Weights of a small image captioner.
Model: 48-pixel images, encoder arch vit, encoder activation relu, encoder moe top_k, encoder num experts 8, encoder patch size [6, 6], encoder layers 6, encoder width 192, decoder width 256.
Training: soap at rate 0.0022, batches of 128.
Data: trained on regions of photos with short descriptions (Visual Genome), 203450 training examples, 3.7 epochs.
Rows from block 2 of the text decoder of a small image captioner, named by matrix and row number. Rows with one number belong to one neuron. Each number is 128 + 32 x the weight over its row's rms, rounded and kept within 0 to 255. All counts start at 0. Numbers have three digits each.
After each neuron's rows are labels from the 100 texts, of 14976, where the neuron reaches its largest size: "fires on" is the input token at the peak. Only what is clearly more common there than usual is listed. The data: regions of photos with short descriptions (Visual Genome).
# gate: MLP gate (decoder.blocks.2.mlp.gate.weight, 512x256), inputs 0-127
# fc1: MLP up (decoder.blocks.2.mlp.fc1.weight, 512x256), inputs 0-127
# fc2: MLP down (decoder.blocks.2.mlp.fc2.weight, 256x512, transposed), outputs 0-127

gate.143:076072074127131196110106102161126102100129138156125130119103077027190100143080117080115133190151158152116111091124120135134134085147118117149099193099139094078161103108093170076131110114168118067167141110125101118195129159136124136183099155190139140061148120088088167164108123115124106148149080125123108144137091115159152136105108131183146116152114143126113143084110150081154179121113
fc1.143:114111180125133067135103059105162156136091086212172115097122125109125043111141152135139099121158117129123083155071085185102151068102120108091075120158144110062123100085077166080135063091149122127087135172069131156101095133133150181140132090107114111151157143155143131176112148116156115125183069123119126160156122116073131105076063055103090080133111112082133103125135155116124159123127
fc2.143:096068113146118105054129126170077107100126061130050125146161098110111112151079117082179159127093142060114116072097126108090123163192150174087093133160129135169104134114091103148137116098102124158121169087175132163123103138104051158092185145116109111081119106073164117160140120146111194143084118150128136158078098054145158210071132122140118119140128169089081150179123114144140105115121
fires on: "the"; "building"

gate.397:131149160060104093110141139155078102129164179174091155191157137097079156120126129081122135092118102180152119124145103123109100095117109074166098139143116082137108136173143116054109145095128092088132123108151170131152098112105118134103081110140108149074131162111114106099105168165179145097131180099147163104074135145130122140113163171102072177120105082124132182137117116062142094111082
fc1.397:123127123122136136119109130140203176133124118110140108139137133114152152126108148151122131175161072139117108147127149127153126154170160193128190151113105173090133123145128179120138121144097136146102197119153118063124122139131088184092180159096104084191152000175130086124125085146059139128132085140073092148100123110113116123180092153153202161126160145113127100150129177120115134157174
fc2.397:095107114093177196149113100100160109110145136110208046131132151110182118118155140145102148113138102117101108147176153151100119140138123131169116122132147121152115170101139157144119120151163096127078147139120123150120159131169186125116104087142113106166117114182145145176127130130117108157102142160153132134089090105156125129144152132187100158147134061181124140170128124071156182064162
fires on: "leaves"; "trunk"; "wing"; "tail"

gate.419:147123152143135157089139147082153164127088167165105141172109088134120108133151099096056087116121079125150173201164160136108172121174131107156181140194108116067173119133121114126195151062138073121151096169106119096130126171167126148085064126132180147121112189092112124128089135169102157079123124126089081152143127132163131099146141121147146134145133125118155149118143177082148089122158
fc1.419:127126122151153148104121163140157131094083127125122134175117059179074107149180126102114123127147058166177144147166064113085171202141161114166174170157121108091143107127172113159140149068169098106098144121189080103155117115139104126102134087117200127168107166125113188113098147181106161066093100147100112107146106146128133116191126096215167111119173135156133144121116131051133122135167
fc2.419:140111117196154087141098167130130118156124143101106147117079145084204140144197144181112122116067140116140069149105137114139134149129142191127098185077080086150160070102081164123154122090156068124128085143133200068157128140108193154112121141101102104096102089144085136124086098157094178091166150084156127114145071102149092159081070123131142152085161080160149129069119167167103043151101
fires on: "the"; "a"; "of"

gate.379:130148137146113126103108130094175127095157062082111147178142145111142131190171095079136161138129119127127168085126134085106122137087170214087080107079123223121090169139151154104111047105168118184048096148159143110179109132125082097110140091146115157050093121122129114136086142119132152159158150087186122103121143114142151151148090159125076125087130171131093143115192157116104106145128
fc1.379:101113144089103122104135132105147130161109139056122207142084097213124114145114085116144205148104181100155116090126153088160089108129110166149128108041201169156169162095170154145132139068153117181101140117170112210120107128060125122149100054110144111086123147148143166137126148152163094156107128081101137113154131127101118216139095139121173149151109153135086172113110139097150137129129
fc2.379:172110139142086103090133102091079118142168071090077166139109175095124161109204113121152086165114079119077116138150138143167106132132108149096141124084141143137078136102129117164065161158124117082115153092131102153149134126160165111120184096095141127192172117137163164117139130101159133145114241168134141111131156156151176113111137069087093109126124101171077158185117134149161105075085
fires on: "is"; "on"; "cell"; "handle"

gate.294:127167104117127101153114125140142115118160088115142134204110154147102124120067122175125126103057105124133138109128082146120215119130124122081128103085135112152132113056087133105161112115056162188143138117114102156181088153151117116135185066098074144148182185120088153169132173129134141141203133136137177084087099093158121135160171106105161157113099115077136108133182233167114155131160
fc1.294:106093155129169188110126174145163196103145196163112124100113157179089134144116167124133170124076161109064156170065153158150129112131051079133158168176101116129129159207127144127066138141165115146138112149130104093086133176126178159111091139139083144157128132133119151132137151079104161098086131149115151171106076118116104128149116142120146065059171180121162127155071115100145147131136
fc2.294:142107175122146148162130164127191166136139132133175144134180145109169128183105166089111111120135052141124124153091147145115125094138153134125095159181172138118151137145128146103177155119108150149146154135197133099112121201102087176173075156163132071148110074149169120117124157156121095137152167088160110083150090081141090103164135117124063109143135117112100044076140103061105107130097
fires on: "is"; "skier"; "are"

gate.104:146085157145110157169121146160132149084126123109123163226099165146134096109114147172117082099126148121163138161102220100152130106093114153087087134134172210153182111106132126070127103134190095111127092141111113166153123137112123099132065136135135148167149140185141075162131155114164126127157141157100171134180109142174143153097143149141075092142165110090099123157125103125154162116089
fc1.104:137114220130108194139139139138107123100152167185094139192114139127102108140099108170155095101096187199169145164066182124148149087121129096094141149127142162173148124137092122067188119161119130153134170131060141161129091180175118078140110155117150116142152160134183108161124165108198104145119157137090168176100142160119129149159136129151072128153181116117088148128176175113119142158071
fc2.104:102096157098090126139105180158168071110079167107137158140135139135121156080072058108171163147061108163150141133169179138074112110141176090130155129117091144138078117076159054127144146101165180083166136102105053107145083099141119142092118091104155147132190140138141153137136107084154148123098118152132120093119193083107120145132121155156179095116172092103051097138106081126130157129150
fires on: "in"; "and"; "all"

gate.186:137160100147122132126106081087140035109154106109116140166055146113150119093128144167054120158141134079155136137105124106122153145142158132106083186156136127153171154157041073072115121129141159113146082142114089167143142156100071138122154096156109089169099155132154105080116144101068145103142064141124137186086130158068096130123146054122123121112069104193099068197133138074094115114140
fc1.186:101147163114109185085148144106111119121114153132162103117113132142139111134091135114170069203121132120153151113091062135096193119165176140120131104124133073126219136119124113086158110117167141124135080139118101129106153133167140148104124132112131189120148109104143128134141089175129154071154077160112120106174115158116114161135196080180132163067127143161105139146165134158113133119170
fc2.186:111100139088118152125145158193190151146131094170149161097116186144168117139091089150089072077143093149081122126090102118107116115120154089142156119131178065131151122115185140121116151149101138158140182135107161127130144093093157122131140145089127113141159066105171067118134125140162128159170124110102081087143124181141098135184139092143178105134134133114141085135127142188140173195189
fires on: "on"; "of"

gate.170:094162097090199071090129146125125106155158060180101117136193121190087089149135146077119153111097154104092069152166127147070141064174147098122175117160114110090126128100130137032142102170074123151204133151165145138142110155189132173201105095099106147150141166123139124121156134105134065161160152166179152110139125166094142146141139120097072080113174062129112173141085154136182153144105
fc1.170:143117111123124136057149159137133143090158065106114064121134157160131090177117129110160137076069162100098066125184142158151140136123124095101205142114089098094127102108080117122199124133094157106154143120155148115152112132206145092155100117152120083130121096093131107113156176062105074146159124058251133108151141145108161050163127096129113140114134086128094132165088152140176114149085
fc2.170:130081112108128107141205098100153095112124137105089145093133119092085082143064127120127175142139152111099145150099135117116140147108133077165130115065046137152126158179126126088060183200128148104168144131104098084133171145150147119207147108135169115164100127145137153085128142180121171114133094166156151139157105126096072147068128133117105137086159113133116093109171060075175173153142
fires on: "leaves"

gate.17:127178117161108093133127127176127125135098162116118110133191162115139123099131132129128137112142097170135086145106079158082112125149123131104088158158162058173072112141106159122131136095039160136114140172160129184079094118137176185098123118131122192101089196134182160153023140110131059185166118112119161072131171068158151134144168179111136131098108165143157150121144104112155108097122
fc1.17:184065100096102155153137109128141099126135157140114155161168145124135125103146187155138120140121116127123039122050122168075131129130134155098101164150194183141118087144126174115184114179104115079120158104144139176114102164153131099160120153154177101101108167103169076166066116130098144110161092139147154158092127115160144104152113132047128127134130092066177078101109129118153151110108
fc2.17:113091098156184148149095090122116163118147123144107125118119138135109122131097128126133196163153128147120079084153127109127071142127145156148123168142113143114135104146118149141137182102113136165114129121197074111107135142124168158175120113136100154120155096133132164099081118154137176097187100161167093103084185174147172115085048168094139151138087079073089149122146143132113124127163
fires on: "tennis"; "has"; "no"; "with"

gate.479:165163142131145106128102143121144141107077186195086127161124139131101122108174120118136124129091199123145091115133068128124077148090089105133124144135137063108190108102048191083134083120145128109123090110183144123090132070187130127093158116123165109132063181123126115099113112177221150126106186146133083095168128141112181190124121146085139155119136175116126145142161081133068181112112
fc1.479:168179155067126102164107089102108098145164193104139125153109091149083109147135138141119128045053114146132149131140146096104184058136170109129134145150169142103193146107117166121133137152126117130183191124150185120112098087163145147167127147102147154124128123087106165142146103115136163136119097081075205114105150204163094140190116176136147094142103066121123185106078122148203071117118
fc2.479:057131039143107146134148123154142143118213121122057118156121100174110077098084104183183119123151096157078159096118139132105173111139132155121061125094150140188119100057096140101163127099117141112137144185181085202102103117142114134103130192162088099132181152127091181133092163175116140056119114127075147148126120128152125109111106115135138112124136138122109129113103128125129095139121
fires on: "of"; "toilet"; "for"

gate.292:135140195114085176095155156146127134078095163106141217143114156109124113092103169093153107141131140150082159082136139144135075165112124112109097106154150132055162148121120118095154158160138117158120135077086131122173116117147141122224106161102141073113099177141130095131143068142135115187145115143148080077173179143103207165186100094152161160170149218133127101089128112153129137131095
fc1.292:177170086115160125179159089160111110094132148119140118089092154096110084132114125171100135169073168124109100174102134151061121123140141119108122155126118134156116148054132126141134206071173181104110096116168113111152111129190155108169117080160127128069145079092111148124146108118195188148139109110180131145106063158144168125084107108181171101173136103122146132147099078097111109120147
fc2.292:098154061154099121138061180195052104111145111116142123155114095151118182147123143156103105160145158139072126096091151113133100128161152158104136119135121113076159105146137102104180140086121089056143080129126177146134083110082130072118143101128079105126136114179048111059131139100164118103084103189109118113172146123103141118111123124142183063133164139125139141138161093175109143088135
fires on: "of"; "with"; "the"; "for"

gate.5:113084115226149102162111084117124168164148088107150107155171108137125112158164121109136165113092118107130108123116205059128129133138152135106162085110072181082171102173155147168178193118126116101131104113095120112129068165168115084155086111141053104098157176062110118160150139157112133137078128167102070095083119139129107180154106101163137116108167094111090113100121137167128088149138
fc1.5:107129141085055026129136112147105132128159092158125107144116184112167072152112046198131140104149106088185124132147137147117157055127105181120159113131178076089092123115111068149176164122146103158106118092125110110124141159100147144140089103112128154167109114115182088164128156179133133195160125191144107128085092139126102169095145131113122105128102113193083119100162061104134076147122
fc2.5:121125164085243149136089149191143088211110090131130116117218123105097085138129117156132213101110121090128076112145172149118106135083139124156175145125125153166140090133103095117142220124094111114128136133124112110121090171086096158117161152152086109098103044170166146109146159134116133098081082148167083104127148086179026108118122108083139167096094114095181166177114093122157116134149
fires on: "on"; "in"

gate.211:153100143139145119142157144107129127110178114134121134136132121058138120153106113137133161143122165052091097154145114147113094121180099124144018143138177094135141061117132096153065096129081146138173153124096117164144169028140144143169085118140129129173178165152148112057104129056148072140137125084090134091118095113137150193094112137154161169144144083085163193142126115088105086142201
fc1.211:151088126115134097153144082091154116128163102151188132188131125075096166139200159144154139207054220134124142100105112113132147136161128137085149118091131091140110088167141141163083139110093146103160133137180123115187129149146127100080159109202111138096124155155118100080165108143114106105169107089125110191149125109116125093115141112158129102118112130044138132121157106127171048140215
fc2.211:105095147088104097088135102091092180106108101169107139168127085182156113069130125096152155097167204121149139161138083175176134112114098202148113122170134122119094102204136181170144157104119176143161159119105035148146146156164100188159144154103151158099099090135060200093112114157162140138125154137151149100141108208076113165154140139093104115126166168137127073087122097099138050146103
fires on: "is"; "snow"; "clouds"; "line"

gate.30:137101157144153130151115166124180134132202106064112132176103071110134168121127123148150136131145096084055110087155106199109177092107089152170114145180094070135198154118123132151136116205126124089116119131128158123137146109100041083110177111102109107129163123101127154171128133144147179161153086146162164134090121092119162084179150168111156181192106115140129163131140094183037139110169
fc1.30:106115120112147135166153164093180137132178092085099129140110130114156163128091142166124132143143102120034127046169143177122180092139073138095102175133121110167154166129095162166120119121091170131143099137082144111080153107151111086105160098079154083157135136132139145132138117162122152103108106137170113128144115090159139088151114178091143123151105134085120132136125159164052126110125
fc2.30:130152124166132120180162153071119081096137128143090124103139092117116146129169114117198171192167052106101105138104154134060185142136132183093119137152096132119126073142133164116187103175070136063106165116088154142137097084128117109097200120149166113088175136156125135111127115095158153116150148054122180153122144117154126149125162122145069150095131179065139133106126092121108174158124
fires on: "is"; "fence"; "are"

gate.182:160129120166147105128152081157185145209098126081114155115120124116109140096099172126118152112110142050116060100197109103144087127115171090141116098124124096128089134072111157114142087182093153153101103168124137094183093097139049146095180114100185121149077044174068167130177076190128170131121093154178150114102132157115156131170104136082144137161145108108109112153154101145094142106141
fc1.182:143090132087134111145097172130124159094133120096142133142094116158137181128145097178124119160143106150155139179128152116086145137103136181068102148160146087157140082188112129134149133108158143097136152094175161130099183164127108088101131170200102062039123130095134086106110154108133051149129111087165109126065145142204144114110132087109149133095119110195152084148138074112074222109121
fc2.182:146104053135140111210135163117132136079173138100150141070138104099110178085132151089141078104116120119136125056157130122064114105134147173154110135108110116124113153147091180112158166205152182104106165153162151082125080141146162115115145142152113094184091156200192136099185122147125181195120165141125179149100161119121080118086112139072141113153122152136163117139157135159183111049169
fires on: "is"; "are"; "side"; "holding"

gate.350:132140160140188145101108104100105183150154100128132152095084128106139130134091190103148148102154109120151105146084167186124153168102137136137143066160150114121128178091090126080105117145135136153127117108152105117096118049129094161132119187104119175106141110051154111209091192189096149107140124116167121184153081067082128119067104131200116096092085107119105105184070182125149148131127
fc1.350:102120079097184082160117118110124146129112133179099119157150171090103140108147158153052185179166113141137183104166054058164203072140148173159100126127154158150139114091190110073184071111186148088092176158095132104106174137125097096129156122089151106122089089058122114052157113119158033173092078169111089103165128134128140116146118157152128164080103130119099107098193108128151141137093
fc2.350:152078168078159175148140132113162127121124050125150088130132115130103111181105114197148153149177155132155133109106089101122089125095139114091161148115112108205157089129118070161193053143125160136099068102173143112140171120118154113118124148098155130102143060101129099114117144129072077145152146138142086133106133124129135128140125174178133131133172171132079063167116139210189114137088
fires on: "leaves"

gate.297:145153100158055088143109148155176080123094165115116098202135125108101127178117083172136115118132186112134074186093132142193123130113119133131110128158153141078099133113141161123193136101130160146162134062092151063083177070122166145131094068191166046055167139157147088151137158167097120056085126153135081136187095154108169125154172112123104178085128124115154157166123061051140101114144
fc1.297:176126162092174180110102189094156102160133156056146197138119147114109167097153126158092141140108135103118103084139081171074147145191133110097138110189091160107125120145067158143107127138136156132107124152165191153146070117128158113130163128170125159147130061093106140148127091107098132137060144177169126104115179140143169182121106136110098159165055158112150135115104202124111160115121
fc2.297:093086140106134146075124106162124104109143127109101163100105105197059171134116143111117108129128143116111093170153145089064117122142125105127111148185138096124166102131115140145103133107143078137114097119173047147105133171132147124099147113150105149109145081089137157118110124196118119081095156047082083187074128144147082164131159118141156120143171168145115117130120168159140191076173
fires on: "is"; "in"; "and"

gate.189:085124066114102129174108152123148167139127157139129159165093119094088126168174095139120091086108157158149141165093098148108097119088119157091115178094102179114134143132101127135125125138029102132063090140138092165144174083108113192029115133122157131171155092167136092085067138181163105146143117118078122128155095184130139128167145062143112184120136089057120100131127146119103115152179
fc1.189:117115125098119083171086116168131158142120085125107115124168102078134115117155089210153107106147114125105088127083158156094099074140188177140135157082119085144141130090158109130147115107085138147100110171137073098166130162151149153150113121149135099144137135092145101120079147200116128183097154137062106124168085084132063128173136162163111148109172103083097085159214143161131112123168
fc2.189:092136066140087172159075162112091159139087192134129136099133220142137153125132107116157074132161131120124118126128184159099104069147173076062167175148115156149141131117088097122120155141154186220129149114139144090138122126185122151141156127117067096162144155146102105106117099086078089165150178126094031109199103069112142090150122120124151084126126150171082191197114099139143161134173
fires on: "is"

gate.483:165104138118182149133126098156111130174149111095070081130146121123129123159132109132097110208120146130123126095098087115098105156146120137142132128188133133080113124103195142110174115133117105084161188161172147134055142145104076130135090172167164090178145095079136127143192118143133131140157101096135093157121121123148108094155176147167125149109147109126124107080077092124095056089127
fc1.483:125129127096128155143124163203129183121102111173155071121119152080073113087110144100139095167112118092075066137182094153105161099136152119098221115179139097107135081173133161113156128111174087109124091138112143148107136143141102079175128149150170100122183122119124153170094167139095134122174156131137091151141039112115130163117078113192122144127115135121111115090160130120141169100211
fc2.483:121177146110068165094151118150139098186128140136134092148090132148089154066084211138127138094152103118103156096188141100148147134160126169115160135202124126116103074162076170096151121126177108144168092151132150123122123123117087093180089131087121108133100128105169147120149109095074138202171121078086141156102123106136157128116075129141102165169126150105159136178078243150105096130131
fires on: "on"; ","; "that"; "with"

gate.225:183107115178125075127145116120147169126148104092083149167157130142106117069119036146138104135099113123152170184162127092088125096108074093144164175060148158128145090113126141061159162140113110075141159057136038119126108100072181135148126108092124128143107109126082097127139118146142119128090162102146115143099176166145096126135103154153109082132146071116083139135110071116145079149141
fc1.225:096123150180063131099140175079100138131150098119141205144147137199121118122186101159092100138123107104124115156148124127154112141092144103207130155100115065094128122103160100077151166154171124103125085129095173101096168118122108113143166157126164099087104096124147103088148128084142120127170149095120117133143145117120133159094146064182114106216136124145118131095123127086120077174188
fc2.225:097101151111121162125203160128091089116120150190105127121069119192121160169081143108134142146110064092157084125126112139068091171095130132175089114097082124163093104085142175133140133111135174144154175105129109115084151077151162081143080126175137154104107161158135029153190154112068146129088133110100127126164203150156139151114137165161110149091105194063092125172117094125177153180086
fires on: "on"; "light"

gate.477:082079154125097147148060151172094146082146102198076151145149112131128146099161112132124166042116135111111106163113135108147109140171151121115110135147116096152108153071100134139118092123126235138122084124156096140129125082134109162149148122083089096145082161118173101137080145091149094135098104149124107064173143131090172131124152051153109039162165110123156177119164105138146187102120
fc1.477:120187080115104131135064154190120070110140121122078121079196123138117116122182099143150135066169131087129146148153212107154134131130150141124157174143137140075131145159149134128157118135066161149099055132155118176118121064127050078149163117093129085130091177137153162130116105120094080108101107173171104092123158148091133132147153103174069110101139137059136140179200168130109152154116
fc2.477:148108123166128143094128126123137140137127157187115120055133160122112164123121116086149117074135093096192117128184120122151168143138124170125143097155105073123119115134127091144076089145107200118119136170128121107137097128071098177108138128178151142085109126159107084187105095115131135154184116063108140144139134171113073135129138137140106096151165168158135132120152161083104085126141
fires on: "the"; "tail"; "top"; "next"

gate.378:190101093097123186154156135124114132099114123082124132162125104114115137116137068093162075145106099125141118110122159100160137148179093123165178113117141163137170116134124076148193159131152116130166103167190152154141104118167143096116165072089068146118128143087116083132114140109220147076122126143192091036102128142099121193158131182136088107131066085121085175100125128135151090169103
fc1.378:142114162122122132082115127098108135100169170085158131132157130127077143166153079154155164098117124125160112112112131102109138084155133121167176156119155171139160123083091152169076122149142099147119173199152091112176055159131068152110187141160117113184134111131088097120120174165126150098103171147161168113099126114111029191075121142109099157124140101203104146099143094149111099161133
fc2.378:161114130161136149159129113175106156203182108153132097132102166106165107131095148122157176107123160121088177110131065103127194130176103101092125156153110217086116177122117147102112132162126105169143140137135114166168074102091144182161196129174113245106166183133116156103159125166110148107108115166194113081121149078086085191107139129164127099151147073132110188126162116083180097179087
fires on: "on"

gate.424:149195144147124119139122096130124143109119119098184124107078130125082154097069086161151133158098154105077067182080070083106131176170115077082140137207100108126125141127147108128111128126136104088109144175150107105133179145096125114121105058097106096105138137073129123168173187053132104087167139148151129182133148148140153083125105058145095144123109141114070101058142151114093111135137
fc1.424:129155093112101100179172139112135147139116154112128111139107117136096165090137149170185123113121192120145102166099135130109133162082192098093164141180117069143099100123167115135108108145183097079088132173139068119157099164134158134149110104096105147065105191111158087213131159113122122125143125106156086124132120118147145114129095087128147131132049131155128114157076118090107140160118
fc2.424:184155090113098107098100179081145125135162117084145121157109094130079119153160149093130099105126157152133099136093083124197060083117150111069154139101090148153140151137088132084118135169104116162106144170135112070116125104137115142085099201132163129120070145135130107111143137128144100085201096139159073115170164185084080074176135157120135121089091129194185194158131134145162154151081
fires on: "the"; "on"; "down"

gate.329:111137137095091168071181106139113104107132065087133036044111154144097177126147173083126086112135177094122118108148105104083120130119152117112086142142189143100118163080135108184101170145098107129165115101057138120126134167205105123110163131061139118100141160163116083104110150095157171100124172123111096137158136081059119112113138137128110140147158059155093128098133111158099145125095
fc1.329:169131105199178153211069096078128151149197156096156183159146088104123097120117084198157134120073121167103093128145156173136175108160117158074136130128071168137144132120121156083121116120094139073136148216125129162102109115082167144151119111193131145112134096093126125128105161143109098090158160128118161169116108153154098127124136105140089186138151091085132147130072137122148161118122
fc2.329:075154122165093095158125102180130145104084081115112210138078118164149092093106124177201107112060105113127071169191144174133103142136095128147099130140191140130146165110113116178164152173098108131136158109153110027162105124165142123084149131184126119085109181164090153131088128103081129112113047126147168159085106114120063127114167143139106078108144163131082086111175080089140089115128
fires on: "of"

gate.454:099154121091170207094119146112172167125088164085091084144136146166138130108136119157168079084148093144123181136096153191040061066116138107136102192129139081142176087117165135130142121146098103119093195152162136111125173132087105121063134151113164173116104136153133128141154087124133150166154123152080118149170181132189109116165155117092106128135106127134158073134180146130115166091112
fc1.454:109132110121084072162118121114102100121137064090183156142164117142108116159121110187157154128121142158118116175146108050217125143133134106126104111082131151116149133192118065157128130092188161162116094110149139121141096122155083161094194120153122102136205204177101137151139173138101085098107148115141189145073078158113146104062131176106134120110133100096118161143100142087110179126108
fc2.454:091097155093091190105141112133150109166190096145104152122093175131169140139127176141152051125090159101127173144101096122167182151140139174079094154103106142213202129147151077166143088165124087148139166123091134153061106201112177127124094107086121114120124072127142115120157054102155111106128148129066174109124134071130153095091112047080161121054130133122119073114166170152121081140106
fires on: "the"; "in"; "glass"; "train"

gate.84:182168116107098150188140209129155105146054105104129145133128126119139107101156169134161089088150100123139156109170128077126104137066095104123139078151132116114149117158181067141151177200114154196117148078057119142097132133147074108125164101188185119144125147144086114163140117135161096132153047094116119124104188039123173127108115151148187123125137225121182157186130103109061118129133
fc1.84:136154142114141127121180138120124163135144151113119079113138103084169134149067182117107109201075135149126099173144112142159136139116121145150122123081068130135125114138104151040135093114128110158176122172145127109187094077118180152137111126091084117125180152117154139125100141135155108145136146098125150091121145202123113128204129080109103175102129149084170106133111136148177130117129
fc2.84:109135146172132193130157131147135140110146165131163172126103123122102130109113089119147122140136105079163119158117145122099123117134128155189159085113133108152145152104115110083123095109132139126096164078116071106157138115178125066117178165130168128117120148109181111070112148113159165121171119104135147100106188139158134148084093118168135118105131086130116139123138139132103130160202
fires on: "of"; "floor"

gate.72:135156160153167156114084131191147084142158089110181094095077122152151083153120094133151150187116204132111090188148112093146172114114114153121102141169166038124133098110136125133146100094124101121083113096144103079159155127098136123139145172124157189123177091153089087120114013099148110136145162131179109161173128133099154127159145115129115167210098095097103118098125119101063173124123
fc1.72:158154124065137065095138165119086120147111125175115158152173120147159136154152143128126108142127087121101136068065210143112146162129107116111122153155148176097125118149105151126129058161113156196177126098073129131094161074075112129092166074103136067121100131078199184063114188120145122126125151106088143083087090065158079168105154172104131144080175173136124149111079089149171113137168
fc2.72:191181149156174161161107144133079089092083074136132158082145076072171137088136133117134162163131087088120090111183135157058170132044141129123148108148136176163103134072025144121119127128118154147168125133117156141145143117128198162092212132148154133090170140157126117154103132122087124094139148115108139082084177122090132154209093122119099126162188133152160141114118117101200138119128
fires on: "tennis"; "table"; "the"; "pizza"

gate.267:115147150120064134134110145154131112075123114173136111072096140121128139125117126133176096140114125115123179124123101135170181151126148175127101104098096122142062128177119114101065136155123173132151086138132113142129191063141114070101183142095201184050168108163107132126132158102141165122113132166125092142155097129168124094149129147120064114075109068167110090165109110171133149172129
fc1.267:115163088105098153087189146158120104145064106142140124066133132170174176135142157141163134134166147151174132142161111114116139160118114120150086166108099146128095145130160139086144090077139150109169118114125142149175138123161120105114145103097164187079145085108109148073137117130148130168102107211117103143140090109097172107180143144132144048126125061142135089162106112187122079092134
fc2.267:132085154122104162079143143118096089083155119046140067110119121170142163162143139083113127128138147179145104157103104096133134122130103158157135167111127075084133124096078110130066122107072119099140227106109137149125180194134155102112111124167173177132109137112163153121093064094157081025165140156087100120102145147157137102169096151121158158182111133170187144206126160149131105133133
fires on: "in"; "the"; "brown"; "green"

gate.433:129115154126115166102111150091166147130135138115164179099135127143119136121144153071147077115142108219121103129128104094130159140077115135021121178150155181156167164119194043097071111105074105101104201147106106156127119109071080164103106145117118167141126150129165152128140207108139188125074120071140104133164116158111130121096094128168129158136104064157134135123111129169166113093146
fc1.433:156089130180101119128183140117180147093149126090129151097148111128167149169122155095144158118135090164085088132177144127125076135120086127046091144148186133119214116140170091090054136123096116107114098118104133173133158113107137189094061149111140153114150119093146169166103174151125150143106157164180120111151141099096124132132190121082077168123097128118141180171127155186146119118121
fc2.433:078190182056063079126130125170146109133088088107084101108113143096101173133172158117144189119133163116118124122087087150172164127123099059159151116147096118103177161108153124113098089130167127129163122125156124111191168107144160129110168112096176056146126118102111083096175186164081135099157169087071119183055132142179100141086103106073092188124120094135130124135128174180148142186119
fires on: "leaves"; "top"; "stem"

gate.478:148156132145117102106190142171148107169107040126084146143158127143130126171106082126105181208101148057147099082122110100148101141168139184112154137112118154120101182180123118132120178161153099041065109082150118148142117146124152086214110164132115073145140124183141141115134147168121171127143161121123109115148095141127086151133072170140148130173087138118126136135158084054098140103120
fc1.478:175140121104133129117120202056133168067123149160165148123133094084145095161125160152169129139076132128118164086113189093109144064119171126074154172171120151142157116072121113135106134128127135119188126136160139146120116134139074113101111087092097143100129130206156092115114097088126101127138163094115113120080151220116151130081144075115126165110144142127078161155145162130157135092096
fc2.478:195086102148131158073122136126116190110090117161139108159109076117122095142155081038064103100120196119128188141190100159174141137128119105149135135151173067130135125153183129142143121127146108067186098136075134151113186159156131134113164064117168183183125090154130131140167185117126107092121083136096142126148141117120157139129201145048169077083112060100121072135152109162166106107157
fires on: "the"; "on"; "in"

gate.461:117138171106118101130214088106154221111117119077190079086118097076149121101150129166112087159101170181133155109106071077138167125113137095083147135113181171134162115118153103133100130108147130104107139138149184152201126156134071046108138119132155149127134109117101209133096112090128189125137146135158130117045110125176141164118105123158144125104109077134098109159099082126110050138125
fc1.461:162078153118153125075105101144137152147097111134182090135087156118137120083113170183126123147140157158125224167090104130125173168166151111136139141173129197087130095135147138137119063136165082099131159114147164116157142197163074107097118152143144115157149149080128176161094094099133154162142108105133151159096101099190156174116110165156168124096109099127112142143074106140117096138119
fc2.461:151153132051141148165083102168143100097101154159150134143134142115145160117163088121104186139092115087136127142137140177181142126121121142129098124119178162116138137118079149118162093118140121143161155120046121104169099105112170164149086108144174080142107093131176164141089147127071109089103153117158133108116096134174129119078141108152111147103175172220143154139116155142182088134158
fires on: "on"; "train"; "driving"